A small CTC audio transcriber, trained from scratch: trained on read English sentences (LibriTTS-R).
Rows from block 7 of a small CTC audio transcriber, named by matrix and row number. Rows with one number within an expert belong to one neuron, the router's apart. Each number is 128 + 32 x the weight over its row's rms, rounded and kept within 0 to 255. All counts start at 0. After the name is the row's rms in percent of the matrix's.
Before each expert's rows are labels from the 100 clips, of 14848, where the router gives the expert most weight on average: "top examples" is what is common among them. Only what is clearly more common there than usual is listed. The data: read English sentences (LibriTTS-R). In brackets: how many of the 100, against the usual share in percent.
# router: router (model.blocks.7.mlp.router.weight, 16x256, trained with AdamW), inputs 192-255
# up: expert up (model.blocks.7.mlp.up, 16x64x256), inputs 192-255
# down: expert down (model.blocks.7.mlp.down, 16x256x64, transposed), outputs 192-255

# expert 2
top examples: the word "was" (37 vs 15.5)
router.2 105 [140 104 168 114 143  83 108 163  99 159  90 122  97  95 156 103  60 123 119 107 147 152  76 135 127  78  99 143 133  83  61 114 116  75 159 154 190 194  78 117  85 155 156 138 130 156  89 186 120  99  66  77  89  83 146 109 169 108 103 140  60 152 115 145]
up.0 097 [ 93 126 127 145 123 129 146 156 130 134 153 135 108 140 121  95 139 123  92 177 109 128 151 172 155 182 102 144 133 141 151 135 102 199 119 174 125 153 154 133 113 146 102 199 128 102 161 145 128 129 194 107 101 120 132  65  63 146 125  88 145 114  92  95]
down.0 097 [159 159  99 105 130 141 168 139 184 131 111 134 159 103  88 104 119 116 116 132 166  78 172 148 109 130  91 139 132 184 155 158 129 164 169 173 149 143 137 174 140 100  89 170 194 136 102 138 124  68  76  94 155 121 139 125 136 135  82  29  62  99 150 105]
up.1 100 [144 114 147 110 164 165 180  88 165 148  96  88  77 224  83 114 173 161 151 207 129 156  87 171 154 139 105 110 113 130 143  83  21 181 126  85 131  98 198  98 143  70 133  88 132 103 151 145 145  66 201 134 113  99 120 174 118  71 150 188 141  98 177 140]
down.1 094 [ 80 168 121 134 157  93 140 125 107 127  89  95 197 120 155 132  79 123 151 127 124 168 165 129 155  92  98 141 100 120 134 150  90 103 160  85 138 185 181 119 134 142  65 106 107 135 182 155 100 131 109 159 202 116 107 155 105 106 142 120 172 146  93  45]
up.2 101 [154 162 175 147  89 201 139 104 120 137 149 137 102 143 168 140 120 143 104 203 157 158  88 119 106 151 124 174 149  87 120 164 181 162 127  52 165 139  75 124 164 135 155 178 113 180 153 155 117  91 136 101  91  61 118 184  94  68 123  92 146  99 114 150]
down.2 101 [138  90 140 123 115  66 144 126 111 108 123 179  88 142 172 118 155 125 155 148 122 126  58 104 175  86 128 170 162 118 118 106 105 161 105  99  88  56 120  90 162 115 141 105 146 123 185 193  99  96 101  95 161 147  96 211 173  68 123  93 193  94 130 124]
up.3 105 [ 92 114 155  99 161 153  96 121 126 195 201 122  85  83 107 148 110  83 115 187 185  77 102 120 123  76 113 105  88 138 165  87  59  86 119 159 126 163  80 201 144 123  95 138 128 122  68 154  89  70 100 135 126  94 108  96  78  56  81 154  93  99 142 158]
down.3 102 [130 111 130 125 189 119 126 117  97 158 210 140 155 120 195 101 184 114 115 181 106 148 162 170 118 140 107 146 138 101 142 147 107 169 170 129 129  91 117  93 102 113 136 152 108 160  87 164 163 184 155 138  98 154 123 109 119 126 103  79 101  37 121 117]
up.4 099 [103  93 141  99 123 182 148 136 122 121 130 159 115 103 115 137 171 153 125 130 118 136  86 111 143 166 130 114 149 156  79  94 148 133 114 163 180 125  57 120  99 105 119  49 126 177  76 116  98 157 168  91 153 208 137 120 102 131  87 112 154 132 184 122]
down.4 105 [140 156 148 105 147 107 140 142  74 158 104 126 164 150 216 176 162 123 128 121  95 133 180 164 129  70 212 126 127 150 186 117 130 130 122 134 142  98 110 175 180 149 137  64 144  92 143 123 135 182  57 155 142 109 157 128 125  69 100 160  32 155 146 113]
up.5 102 [161 135 117 139 126 156 127 167 140 148 142 121 120 105 140 189 185  82 140 126 140 168 100  65 212 132 131 136 156 125 134 102  57 153 168 107 132 177 169 165 141 146 145  97  88 148 139 118 130  97 122 175 140  94  83 129  91 168 155 175 124  39  63 162]
down.5 099 [ 92 169  90 122 137 111 135 114 108 116 106 152 144 108 149 118  90 139 135 122 130 179 117 191 168  94 119 162 137 103 193 121 101 162 125 165 122 161 163 148 136 135 139 187 130 122 142 141 115 146  98 127 173 122  80 134 156 131 168 125 123  20 142 131]
up.6 103 [126 158 138  73 129 155  83 151 102  69 170 123 104  86 169 128 101  71 107 133 149 147 156 121 191 128 154 155 138 125 115  66 100 125  89 185  93  74 141  88 122 143 107  58 124 129  67 174 144  91 182 117 103  72 143 143  77 131 148 112 126 140 205 102]
down.6 104 [114  86 170 161 176 157 147 105 159  79 104 135 158 127  93 170 143  93 128 168 197 121  79  97 133 112 136 111 168 193 166 110 112 105 100 108  93 147 107 127  78  72 152 122  79 113 112 157 131 164 122 120 133 118 156  74  71 154 142 155  86  94 129  84]
up.7 106 [ 98 133 163 190 157 150 152 133 112 118 151 140  81 136 148 119 100  88  68 153 151 134  96 136 122 165 175 125 156 190 104  79 102  99 161  86 145 171 133 144 121 158 103 132 108 192  85  83 129  79 151 112 161  86  53  93 118 169 111 103  72 116 199 110]
down.7 107 [131 151  65  70 157 123 122 142  50  58 146  61 143  96  72 107  75 104 180 148 101 122 121  74 137 126 108 135  59 174  82 114 143 209 182 123 141 120 142  92 119 143 148 156  85 128 123 145 141 114 144  80 154  89  87 140 155 107 104  93  91 117 108 134]

# expert 7
top examples: the word "his" (29 vs 9.7)
router.7 106 [141 140  98  95 135 103 184 155 102 147 141 132 190 165 152 131 125 127 104 135 124  86 126 113 148 173 145 143 139 143 187  79  72  70 124  23 142 128 142 148 106 166 127 154  99 219  79 146 131  86 125 109 146 180  78 133  61 127 114 116 100  88 130 134]
up.0 107 [ 65 106 107  81 130 170 187  81 158  77 132 138 108 169 117 143 212 163 136  67  99 114 155 125 146 159 115 106 147 184 116 180 156 149 153 151 120 122  93  26 106 154 139 182  98 125  87 112  98 139 136  97  97 109 127  86 138 153 101 102 206 113  88 163]
down.0 106 [ 47 103 121 150 206  89  96 176 108 107 119 112  66  72 170  74 115 141 152 135 166 136 143 112 115 167 168 127 145 121 154  81  76 152 137  28 169 149 141 129 186 128 128 113 108 109 117 136 118 152  73 167 180 149 128 150 103 118 154 170  97 125 119  84]
up.1 103 [156 128  97 137 100 163 137 122  61 132 122 158 143 163 198 151  89 155  94 118 167 195 134  78 103  99  90 149  63 128  73 141 114 198 146 217 194 122 190  83 115  60 118 130 147  64 158  97 135 107 116 134 115 170 153 151  94 155 186  99 195  92 112 125]
down.1 105 [ 72 119 127 123 114  86 171 106 102 124 119  92 110  72 112 112 142 117  98  53 118 101 117 130 126 106 122 143 107 153  88 128 115 124 151 189 150 107 172 121 107  93 158  56 141 156 152 156 119 102 162 123 122 113 163 135  67 145 160  30 192 109 129 123]
up.2 095 [148 138 147 157 125 124 107 204 141 151 147  95 140 137 103 180  80 131 116 143 144 152 112 184  78 173 116 148 116 165 157  93 136 146 107 137 121 131 143 101 107  83  84 131 116 145 116 160 165 121 108 105 128  90  98 162 140 151 105 124 159  78  56 108]
down.2 092 [164 132 162 123  91 177  71 172 149  89 111 114 110 143 129 148 126 145 109 163 126 164  72 107 126 100 134 148 127 147  96 113 128 136 121 108 121  51 158 167 133 153 164 143 139 144 132 154 155  98 136 106 136 149  98  81 172 165 121 128 116  77  77  95]
up.3 103 [ 63 122 119 105 185 123 156 112 155  97 154 137  92 159 124 101 187 167 157 103 119 123 141 156 175 139 143  88 196 139 126 131 126 112 155  95 143 138 118  74 188 143 160 159  47  73 165 112  88 119  87 163  90 148 160 196 125 131 118  90  50 116 136 133]
down.3 106 [160 148 121  66 194 106 144  95 132 221  95 129 121 111 177  85 156 126  98 122  73 136 114 162 116  97 129 112  85 145 132 119  93 100  84 140 185 102 107 103 107 118 146 113 119 125 139 172  99 189 128 126 140 107 139 172  68 162 141 103 113 153 164  70]
up.4 096 [105 186 189  88 109  86 107  97 142 142  86 166 124 115  69 130  75 103 160 125 176 123 143 117 175  76 173 145 163 109 139  72 127 194  99 121 117 122 104 151 139 146  93 154 181 161  70 106 135  82 191 119 185 161 117  72  98 149 174  58 154  82 116 102]
down.4 101 [118 141 113  54 106 126 112 138 133 131 191 133 171 100 121  94  99 154 108 105 101 133 168  94 137 159 147 152 163  90  96 106  97 126  92 104 145 145 167 128 135 108 148 200 153 161 173  88 110 158 100 152 106 118 173 109 104  46 151 201 155 127 152 115]
up.5 103 [145 117 118  83 113 131 104 113 128 109 167  83 111 117 122 103  69 160  97 134 111 158 145  99  48 122 135 168 121 141 110  94 136 141  95  86 155 173  96  94 116  70  67 173 130 136 132  82 104 109 212 124 111 143 117 163 102 132  84 129 201  91 120 119]
down.5 096 [114 110 166 143 115 129 132 195 134 177 177  93 144  84 120 112 112 113 121  81 194 128 109 107 193  91 162 136 111  77 201 194 123 150 178  45 134 157 132 130  89 163 133 132  99 119  99 119 146 144  85  87 163 129 165 200 140 115  68 129 150  83 153 166]
up.6 096 [121 179 134  95  70  76 132 138 135 174 192 199 170 149 120 166 140 124 101 196 109 144  71  77  77 128  91  73  91 119 196 122 103 138 100 104 114 141 157  69  87 135 126 143 100 126 108 114 164  94 123 128 130  40  98 106 124 137 132 111 116 156  80 120]
down.6 095 [112  87 131 156 124 118 113  72 110 122 122 103 129 118  96 138 111 104  87 188 154 129  99 169 143 146 154  90 114 119 110 141 152 157 142 125 143 114  40 131 139 144 175 116 171 111  95 131 169 151 154 172  92 129  75 115 114 146  68  77 113 110  78 109]
up.7 107 [126 138 144 128  82 124 175 162 147 102  98 143  83 117 115 163 112 112 175 115  35 159  98 167 127 129 147 117  78 110  96 114 112 101 110  75 166 143  94 122  92  96 153 194 128 135 172 142  97 104 123 145 174 144 124  79 114 161  64 137 143 118 128  98]
down.7 099 [135 120 130 133 184  86 151 116 122 134 112 170 193 132 159 124 208 161 207 112 161 117 184 115 174 108 127 166  58 113 113 120 100 113 110 119 149  89 130 120  80  93  70  80 173 149 100 117 130 131 123 163  92 111  97 149 141 213 138 123 110 133 143 141]

# expert 1
top examples: the word "she" (25 vs 8.4)
router.1 101 [203 153 127 111 186 137  85 150 179  71 111 115 128  82 100 128 166  95 133 144 124  75 120 102 164 176 148 149 122 122  66 170 129 165 118 133 148  86 142 130 147 171 131 124 200 104 211 184 159 167  65 136 151 151  82 149  93  81 148 132  47 115  77  90]
up.0 097 [164 157 125 179 148  36  99 132 110 132 142 137 135 134  88 107  70 115 144  83 119 132 109 202 172 139 118 103  83 111 152 105 150  69 136 121 104 100 135  86 124 123 108 122  71 133 125 183 111 135  74  89 139 152 149 116  94 116 143  80 111  82 132 156]
down.0 092 [151 107 133  83 149 129 116 126 140 133 163 214  67 156  97 142 161 203 170 142 163 114  83  98 132 112 206 191 116  92 107  48 134 147 152 118 128  72 161 213 143 113 137 121 154 169 181  91 192 129 146 178 188  92 142 112 170 123 150 131 152  76 146 198]
up.1 098 [125 130  89 138 121 112 159 153 152 154 154 153 127 156 125 150 193 130 103 103  95 110 142 136 115 146 144 161 149 123  82 161 115  98 150 137  98 149 190 131 119 156  99 141 134  83  99 146 150 132 162 137 165 139 111 149 152 138 132 143 141 179  82 169]
down.1 100 [105 172 176 136 140 120 118 113 102  87 114 136 126 156  88  83 134 127 133 144 124 103  96 125 146 165 108 113 113  80  82  75 173 158 105 124 107  98  81 135 164 128 137 143 108 134  69 125 131  97 176 154 137 144 127 131 132 168  81 199  71 181 110  96]
up.2 092 [143 113  93  72 109 130 130  87 107 114 128 148 144 100 126  88 108 132 148 112 123 162 107 107  95 106 205 141 146  96  82 134  71 132 147  87 104 149  67 130 126 120 103 107 151 121 113  90  74 102 111  75 107 112  85 101  93 167 185 136 146 153 105  88]
down.2 095 [ 68 135 134  51 164 131  92 111 157 117  60 172  74  92 125 110 121  83  90 134 208 101 134 116 117 114 123 104 165 138 122 102  57 110 129 115 107 102 109 120 150 150 132 140 104 126 117  75  77 143  83  80 152 123 158  71  85 171 106 114 129 175 114 114]
up.3 102 [137 161  94  85 139 138 181 127 104 146 136 142 127  62 141 126 113  91 231  94 128  78  46 142 160 128 137  82 128 214  90 117 136 132 135 116 168 188 151 130 168 134  84 108  70 189 112 101 103  90 105 152 145  95  97 119 118 156 127 131 128 114 194 158]
down.3 097 [103 114 131 152  73 146 146 129 105 152 107 213 181  82  61 150 123 151 140 119 126 108 128  93 155 155 133 209 117 147 188 100 129 159 113 152 133 163 142 137  69 104 157 144 131 188 118 187 190 126 163  82  89  98 147  83 126 179 146 186 139 128 127 135]
up.4 108 [164 165 165 113 136 125 198  96  67 127 117  77 137 105 120  96 125  84 103 116 133 156 143 143 136 152 132 157  95 122 141 127 162 141 139  95  93 164  72 163 118 147  95  80 151 123 131 168 134 121 134 160  84  95 106  92 145 134 156 139 198 172 151 107]
down.4 102 [136 149 129 136 150 178 125 135 161 126 141 101 128 101 100 101 127 139 167 178 111 134 139 126 105 151 185 130 123 120 156  89  67 148 109 145 110  99 152  83 183  72 174 101 155 139 129 135 158 111 129  99 123 162 153 121 142 153 178 101 139 183 162 140]
up.5 089 [151  96 164  95  66  92 105  97 121 184  69  95  91  88 125  73 149 169 123 146 104 142 121 119  95  52 105 125 181 131 118 163 171  86 156 204 153  97 200 152 133 123 179 145 150 168 169 139 131 140 142  90 156 162 123 128 101 113 103 120 147 211 131 168]
down.5 091 [144 150 178 127 144 163 104 137 183  89 138 166  37  68 135 111 139 112 127 110 165 160 151 139 102  86 119 132 171 121  92 108  69 120 121 105 138 108 158 164 119  76 116 141 107 176 102  72 156 110 131 121 130 143 122 120 147 125 142 138 124 156 160 162]
up.6 094 [111  97 120  92 151 150  72 163 200 110  88  93  98 126 217 101 133 209 185 160  97  91  90 161  93 146  86 116 111 102  63 131 149 160  90  90  95  97 128  88 130 126 105 122 167 107 199 141 174 136  96 116 135  77 176 137  88 127 168 121 116  50 118 141]
down.6 093 [ 41 103 103  86 123 140 132  88 144 140 181  30 154 121 128 122  91 142 156 107 133 180  81 138 143 134  84 133 153 133 127  92 112 138 166 122  91 125 143 106 149 132 122 122 196 156 132 118 120 102 163  85 144 112  51 134 189 144 110 151 111  94 124  99]
up.7 107 [111 133  40 120  19 144 117  97 142 132 105 175 208 167 116  64 163  41 152 132 113 146  86 128 141  99  84 145 145 164 128 141 124 119 112  79 114 144 137 103 128  63 128 114 110 124 125 148  69 153 123 123 124 193 157 105 144 176 140 135 115 142 135 116]
down.7 098 [136 165 127 174  92 102 125  76 121 102  85 169  66  87  94 114 113  87 142 175 155  63  95 160 138 121  89 142 141 162 167 116 177 126 158 174 103 121  99 150  89 116 183 138 135 167 154 137  85 138 111 133 140 122 174 116 123 145 114  17 127 111  89 129]

# expert 11
top examples: the word "he" (46 vs 17.4)
router.11 092 [115 162 119 153  76 148 121 107 148 139  91 140 104 187 110 162 131 138 169 122 117  73  82 118 125 149 111 142 142  66 109 135 130 194 108  66 126  75 112 159 167  78  99 101 134 187 102 155 111 131  81 117  77 128 192 135 161 108 187 126 182 117 113 125]
up.0 102 [128 130 106 122 144 158 145 123  95  92 100 115 148 123 110 118 162 171 148 107 114   9 143 115 156  84 163 157 116 127  99  97 216 124 120 109  99 138 117 105 202 110 146 137 122 180 145 154 120 131 106 169  92 156  89 138 154  77 138 125 130 102 160 157]
down.0 099 [ 88 159 147 105 216 170 147 124 171 167  59 100  81 118 122 144 112 148 114 104 160 162 145 180 121 112 140 124 153 140 173 177 110  93  93 152 148 153 164 107 128 145 112  92 134 110 127 125 124 145 100 159  66 110 122  79 104 113  47 110 104 107 160  76]
up.1 115 [ 98  97 197 113  98 126 107 131  89 173 139  74 153 166 132 112 125 118 151 209 102 149 136 124 122  76 131 106 135 133 125 129 120 134 120 124 125 123 181 127 159 137 151  82 141 114 122 129 100 136  93 139  81 106  89  83  62 121  89 143 119 149 124  77]
down.1 111 [168  43 145 131 123 127 178 116 207 177 192 125 146 164  98 118 147  89 142 118 114 193 111 108 175 125 179 130 225 128 126 113 157  92 121 125 103 113 111 167 133 160 112 104 200 145 123 138  67 133 178  86 101 168 102 214 134 133 163 150 160 144 130 153]
up.2 099 [144  54 154  77 160 110 122 163 118 147 134  90 107 126 125  67 102 130  68 162 103  82 174 181 147 138 144 186 112 158 119 155 138 106 128 154 124 121 115 164 166 176  91  77 103 160 108  82 122 168  95 150 146  95 147  89 178 168 128  94 111 150 112  79]
down.2 100 [153  65 143 112 129 158 133 137 150 169 104 171 116 141 103 152 180 104 126 103 130  98  90 186 151  77  78 143 136  76 110 112 145 156  94 119 151 171 114 110 147 117 124 128 121 183 103  76 155 142 165  95 132  60 155  54 171 124  61 121 104 133 158  97]
up.3 106 [ 70 126 151 165 142  98 130 147  91 143 144  81 201 118  94 122  97 109 166 139 129 140  47 125 116 136 117  95 179 123  93 187  52 156 120 141 116 125  99 115 106 158 128 168 146  46 111  53 105 107 197  79 118 153 139 122 125  85 124 176  93  73 110 116]
down.3 097 [139 160  91 148 114  90 114 151 162 167 118 152  76  75 133  83  91 100  94 119 114 208 169 118 182 129 102 134 189 126 100 143 111  76 132 169 127 178 115 130  92 136 158 140 135 117 159 197 180 169  89 164 187 144 163 180 108 115 169 101 183 119 106 102]
up.4 116 [134 147 127 142 178 160 119  59 120 154 104 169  87 129 130 112 112 130 114 112 118 188 139 120  65 126 128 128 147 113 183 111  92  81  84 156  82 184 128 106  74 101  93 160 144 119 168 154 143 129 153 172 152 146 106 141 156 110 165 183 112 125  94 172]
down.4 105 [175 108 157 145 153 114 176 166 109  97 108 118 124 148 165 159  70 111 135  88 127 103 109 130 164 160 141 159 163  97 105 135  95 161 166 150 117 130 115 120  88 143 119 106 140 127 107 105 163  75 162 119  87 146 111 129 114 123 119 121 137  85 135  68]
up.5 097 [145 131 125 165 179 134 192  78 116  59  79 147 110 147  87  92 126 144 206 159 185  94  72 118 136 168 112  97 146  88  71  97  73 172 107 142 119  73 140  97 144  75 128 114 139 117 150 185  78 120  85 129 103 135 175 145 108 162 132  91 141  89  99 162]
down.5 100 [129 190 132 126 141 148 126 116 120  92 142 126 149  69 156 156  84 140 146 155 162  75  64 109  87  92  50 187 135 112 126 119 115 107 118  96  79  92 154 121  68  33 149 155 161 129  80 169 132 163 107 153 132 164 111  85 132 108 115 161 127  53 181 112]
up.6 095 [ 89 152 196 132 129 184 159 141 116 122 155 112 117 132 154  57 132 106  86 169 117 142  98  97 122 142 123 147 140 143 140 110 136 167 172 125 148 166 129 103  97  58 154 139 133  79 167  83 117  51 119  83 138 127  78 119 106 107  70 108 169 115 133 132]
down.6 095 [ 94  82 100 136 133 140 158 148 136 169 118 120 123  87 111 115  86 162  55 119 146 141 107 101 177 107 170 110 124 120 141  78 122  59  84 135  75  95 108 193 147 133 118 127 145 160 171  73 121 151 180 127 148  98 128 116 116 150  81  93 130 177 157  78]
up.7 080 [154 154  86 132 142 104  41  95 156 126 107  82  98 112  59 124 131 170 144 115 149 168 109 182  79 127  97 136 170 101  96  83  93 154 110 140 104 148  82 136  93  98 114 146 121 116 173 122 143 196 159 111 160 155  78  97 142 181 100 127 116 232 138 153]
down.7 094 [159 139 196 131 120  63  15  91 182 109 161  60 142 180 162 171 101 194 112 167 146 183  95 210 136 142 148  87  88 133 121 159 126 184  99 120 177 123 120  79  99 134 145 102 158 192 139 125 150 126  91 129 135 122 116 124 135 102 116 117 171 172 126 106]

# expert 4
top examples: the word "and" (64 vs 31.1); the word "in" (37 vs 17.5)
router.4 095 [ 88  66 131  83 113 110 151  95 123  93 163 139  95 104 108 134 127 114 101 109 125 126 168 110 153  98 141 168 143  88 134 188 117 143 109 177  60  76 119 127 169 151  76 192 147 103 109 150  60 164 173 133 133 114  98 139 130 161 146 101 155 138 102 151]
up.0 103 [133 183 140 129 133  83 135 167 103 130 101 143 105 172 145 103 146  94  94 170 143 134 128 123  40 186  97  83 145  92  65 131 130 145 124 164 171 122 119 145 141  86 132 141 108 125 127 108 114 128 157 134 109 134 177 132 134  77 118 123 105 122 140 165]
down.0 102 [130 141 177 136  84 142 160 134 104 140 146  82 187  92  97 140 110 157 165 127 159 134 123  74 147 211 123  95 176 111 131 136 147 183 102 216 121  93 145 137 141 158 101 119 131 134  80 114 127  69  88  95  99 106 136 154 108  66 101 154 189 121 164 174]
up.1 109 [142 104 170  83 143  98 149  91 118 122 111 123 135 129 125 137 117 124 130 121 112 128 175  89 171 154 150  57 162 142 193 165 128 133 151 145 116 148  87 156 129 137 112  72 195 115 125  98 106 153 146 145 121 103 128 123 113 111 194 148 132 162 108  64]
down.1 103 [196 108  89 188 174 108 128 102 147 127 121 110 139 176 146  93  68 146 172  97 140 155 138 147 101 165 122 148 132 172 132 157  71 132 132 100 172  96 131  92  66  88 110 139 135 186 129 130 145 137 139 213 128 178 129 100 132 103  99 171 119 176  97 136]
up.2 092 [132 161 130 158 153 127 120 126 123 119 143 131 115 151  77 120  88  91  94 121 123 122 139  92 110  89  26  76 165  29 117  67 142  66 130 147 157  95 130 168 178 148 111 117  67 138 133  86 102 185 143  62 117 104 140  80 106 147  89 143 110 183 146 124]
down.2 095 [146  91 147  84 168  99 107 124 109 177 128  99 145 103 123 129 135 123 104 120 144  82 143 191 115 104 142 139 104 149 133  90 176 179 139  72 128 135  75 105 117 136 146  77 158  96 124 114 103 142 143 124 139 120 122 124 140 152  88 191  73 115 105 140]
up.3 104 [170  70  99 104 169 123 180  97 113 110 143 167  92 142 135 127 148 127 177 186  92 108 145 109 127 115 148 158 104  99 152 109 150 111 157 129 159 147 114 155  88 165  75 138 163 102 106 143 119 122 151  77 107 161 115 126 137  80  78 137 160 158 143 151]
down.3 104 [186 128 130  75 139 132 125  53 145  96 150 142 157 138 109  83 143 116 128 113 138 140 115  84  88 134 112 141 127 137 128 167 124 159  79 135  84 196 174 118 107 152 137 140 101 159  64 137 104  80 103 123 130 164 114 127  86 176 118 123 166 156 137 121]
up.4 096 [ 83 163 217 118 124 178  86  93 177 109 117 102 117 176 109 101 101  66 168 118 119 161 150 114 128 136 137  57 106 121 161  82 133  85  93 170 111 125 100  92 130 118 186 122 142 189 101 124 244  82 141 123 153 133 129 117 139 119 131 164 135 141 132 169]
down.4 101 [ 90 154 139 180 142  88 116 127  31 193 115 125  99 110 161  68 159 113 140  88 128  65 139  90 123 161 112 120 109 130  84 113 115 100 172 107  89 110 102  90 102 133 118 112 177  57 104 142 158 133 159  81 118 126 111 105 102 114 168 123 130 127 185 123]
up.5 099 [139 134 107 188 154 116 157 115 129 146 139  96  78 159 188  92 124 156 106 114  72 137 210 149 147 137 141 136 203  98 140 165 158 114 134  80 130 173 141 116 111 129  73 186  76 123 129 161 116 131 120 106 135  92 155 102 119 113 159 125 174 124 145 110]
down.5 100 [135 108 148 137 135  91 123 131 176 119 130  95 121 120 143 156 100  80 101 112 161 132  56 149 101 154 183 116 180 133 145 109 100 106 156 144 135 130 161  88 109  72 157 115 116 138 158  79 103 161 146 129 102  85 172 131  81 130 143 129 188  66 110  66]
up.6 111 [106 136 127  89 109 138 129 141 117 134 111 161 115 139  95 130 153 101 135 186 173 137  78 112 114  51 173 130 130 136 124 125  98 117  71 180 133  74 103 193 106 146 152 162 185 115  65 149 130 132 107 129 132 125  87 144 109 122 150 123 132 144 136 162]
down.6 112 [123  87 165  98 184  85  92  96 106 128 143 147 100 164 130 129  95 101 149 128 125 167 136 120 134 124 129 129 122 162 138 127 105 135 118 145 148 102 133 158 196 129  65 178 138 168 145 145 102 144 143 144  40 174 130 125 133 214 152 140 140 157 157  61]
up.7 091 [136 119 158  77 130 165 165 143 157  71 136 176  92 145 157  92 142  76 162 156 158 168 162  86 132 167  71 171 170 104 107 150 166  96 138  99 129 134 169 148 133 113 131 155 152 121 120  94 134  85 118  94 188 114 142 164 168 135 164  94 110 120  38 130]
down.7 088 [129 139 147 121 156 119 153 132 136 199 149 113  77  48 102 129 134 141  78 127 168 129 160 134 203 123  84 144 145 113  95  83 100 178 107  73 159 113  89  60 120 118 149 177 137 208 103 137 146 130 148  77  73 118 156  89 120  75 126 115  94  82 134 124]

# expert 13
top examples: the word "of" (52 vs 24.6)
router.13 101 [145  69 133 138 131 119 135 163 142 170 153 135 111 117 133 103 118 127 152 101 142 147 192 190 172 157 126 130 133 133 169 124 118 163 153 111 104 104 156  58 126 136 113 158 109 107 106  71  50  99 145 107 173 140  94 101  76 120 118 126 178 151 142 165]
up.0 094 [ 91 113 138 110  96 113 133 173 160 122 128 154  96 101  81 111  91 137 114 117 111 138 171 201 110 112 142 106 157 112 113 100 147 144 126 145 122 104  67 157 118 155 127 148 140 118 129  83 165  92 170 115 134  65 144 168 125 124 131 106 116 108 141 154]
down.0 090 [ 91 148 138 136 176 146  95 126 125 119  65 186  91 188 133 176 125 111 145 118 111 138 212 119 133 205 142 130 188 144 191 126 114 127 103 156 145 141 157  73  67 136 157 108 139 131  92 107 154 142 159 145 103 204  72 114 116 203 182 121 152  95 151 151]
up.1 110 [102 155 128 152  85 173 122 159 140 128 118 142  89 180 176 142 108 113 148 102 169 138 155  94 173  70 109 161 114  78 113 131  96 149 134 133 163 161 223 123 179 118 107 105 122 148 153  58  64 181 112 142  85 110 123  69 127 134 146 169 186 152 115  62]
down.1 111 [105 119 192 129 111 143 150 131 177 157 170 117 190 112 109 125  86 140 124 162 110 135 130 125 103 161  70 118 104 165  66 146 143 147 190 179 138 145 121 169 141 126 151 154 161 164 168 172 137  69 170 129  60 143 164 157  99 181 169 189 156 149 113 145]
up.2 089 [ 86  88 113  77 134 100 163 123 146 181  95 125  80 146 165 141  95  75 107 121 146 137  81 127 158 114 192 141 148 174 118 179 123 183 140  82 138 132  46 104 116 135 148 117 112 145 113 109 163 192 141 132 173 136  91 135  42 129  73 102  59 134 127 109]
down.2 097 [103 105  94 177  89 144 191  65  93 147 106 139 104 131 107 167 127 113 154 139 154  89 100 114 151 155 199 140 155 115 133 159 122 126 125 153 126 147  93  69 136  79 106 147  81 178 159  68 190 141 123 159  93  88 144 127 122 108  69 114 101 131 104 173]
up.3 102 [119 158 104 109  96 165 147  89 118 134 120 173 168 141 147  98 166 135 219 148 125 116 136 125 150 130 112 156 129 109 149 166  84 126  76 201 141  72 100 115 155 124 155 143 159 104 128  80 125 153 117 104 133 163 138 112 105 153 116 186 124  62 112 173]
down.3 100 [119 115 184 165 158 128 165 139 148 120  85 182 109 100 110 140 126 110 192 141 166  55 115 202  99 157 114 138 158 131 108  97  56 126 135 152 133  53 162 126 171 124 139  84 133 127 111 202 114 195 170  98 103 120 144 108 131 203  97 202 161  76 120 194]
up.4 104 [195 162 151 153 105 148 123 162  80 196 121 182  93 158 133  85 132 119 145 109 141 113  39 171 162 115 124  98 126 128 140  97  78 133 113  85 107 149  89  63 103  69 174 177 105 148 187 121 219 138  94 180 104 131 135 137 124 114 121 161 119 120  91 118]
down.4 098 [166  94 119  90 136  83 137 144 152  84  54 160 188 151 105 114 186 149 148 112 135 128 135 159 102 109 101 168 161 162 172 110  96 132 100 111 138 134 103 126 179 213  99  85  81 165 132 186 116 147  96  67 187 153 103 130 185 129 146 130 135 130 115 163]
up.5 098 [128  71 123 157 111 132 159 133 117 175 127 130 173  89 179 145 128 142 119 135 143 161 126 169  89 141 183 168  91 127  90  97 159 139 143  27 160  51 163 153 170 160 149 134 113 118 158 146 143 124 142 105 119 128 152 126 127 103 144 154 123 138 137 135]
down.5 096 [124 147 120 154 174  77 120 101 154  91 114  77 135 140 128 154 121 159  88 130 135 182  98 121 100  99 213 106 114 134 172 111 106 103 199  88 141 166 155 125 139  57  88 141 111  87  65 136 152 147 104 119 172  75 109 184 130 139 152 118 101 118 129 208]
up.6 094 [123 119 175  76  89 117  78 131  88 161 125 127 117 109 105 125 125 126 139  75 143  82 161 166  99 127 120 146 175  93  76 133 162 126 133 182 107 142 147  80 167 132 178 133 108 122 156 162 132  52 128 142  79  81 167 134 114 161 151  80 131 119 138 167]
down.6 097 [120 126 116 159 120 119 134 168 101 136 113 127  30 138 137 186 137 149 204 144 128 121 150 107 125  97 124 113 177 136  85 167 129 208  92 134  79 169 147 134 112 161 103 152 153  96 197  99 183 157 174 111 120  98 153 174 138 166 196  92 150 126 125 112]
up.7 104 [ 75 163 134  91 160 127 168  87 107  93 105 138 135  83 136 135 122 118 164 161  46 148 156 103  82 174 107 117 135 107 156 179 150 105 121 126 155 162  84 129  72 141 109 209 101 160 165 109 156 155 156 156 120  89  83 116 131  72 160 184 129 131  88 177]
down.7 105 [162 116  90 128 149  92 133 159 142 133  67 102 144 108  63 184 179 155 156 147 146 102 139  87 147  88 135 128 167 147 129 103 117  87  89  84 115  92 140 102 146 149  88 126 112 183 202 136 211 126 121 120 144 129 157 113 150 152 139 144 137  77 177 196]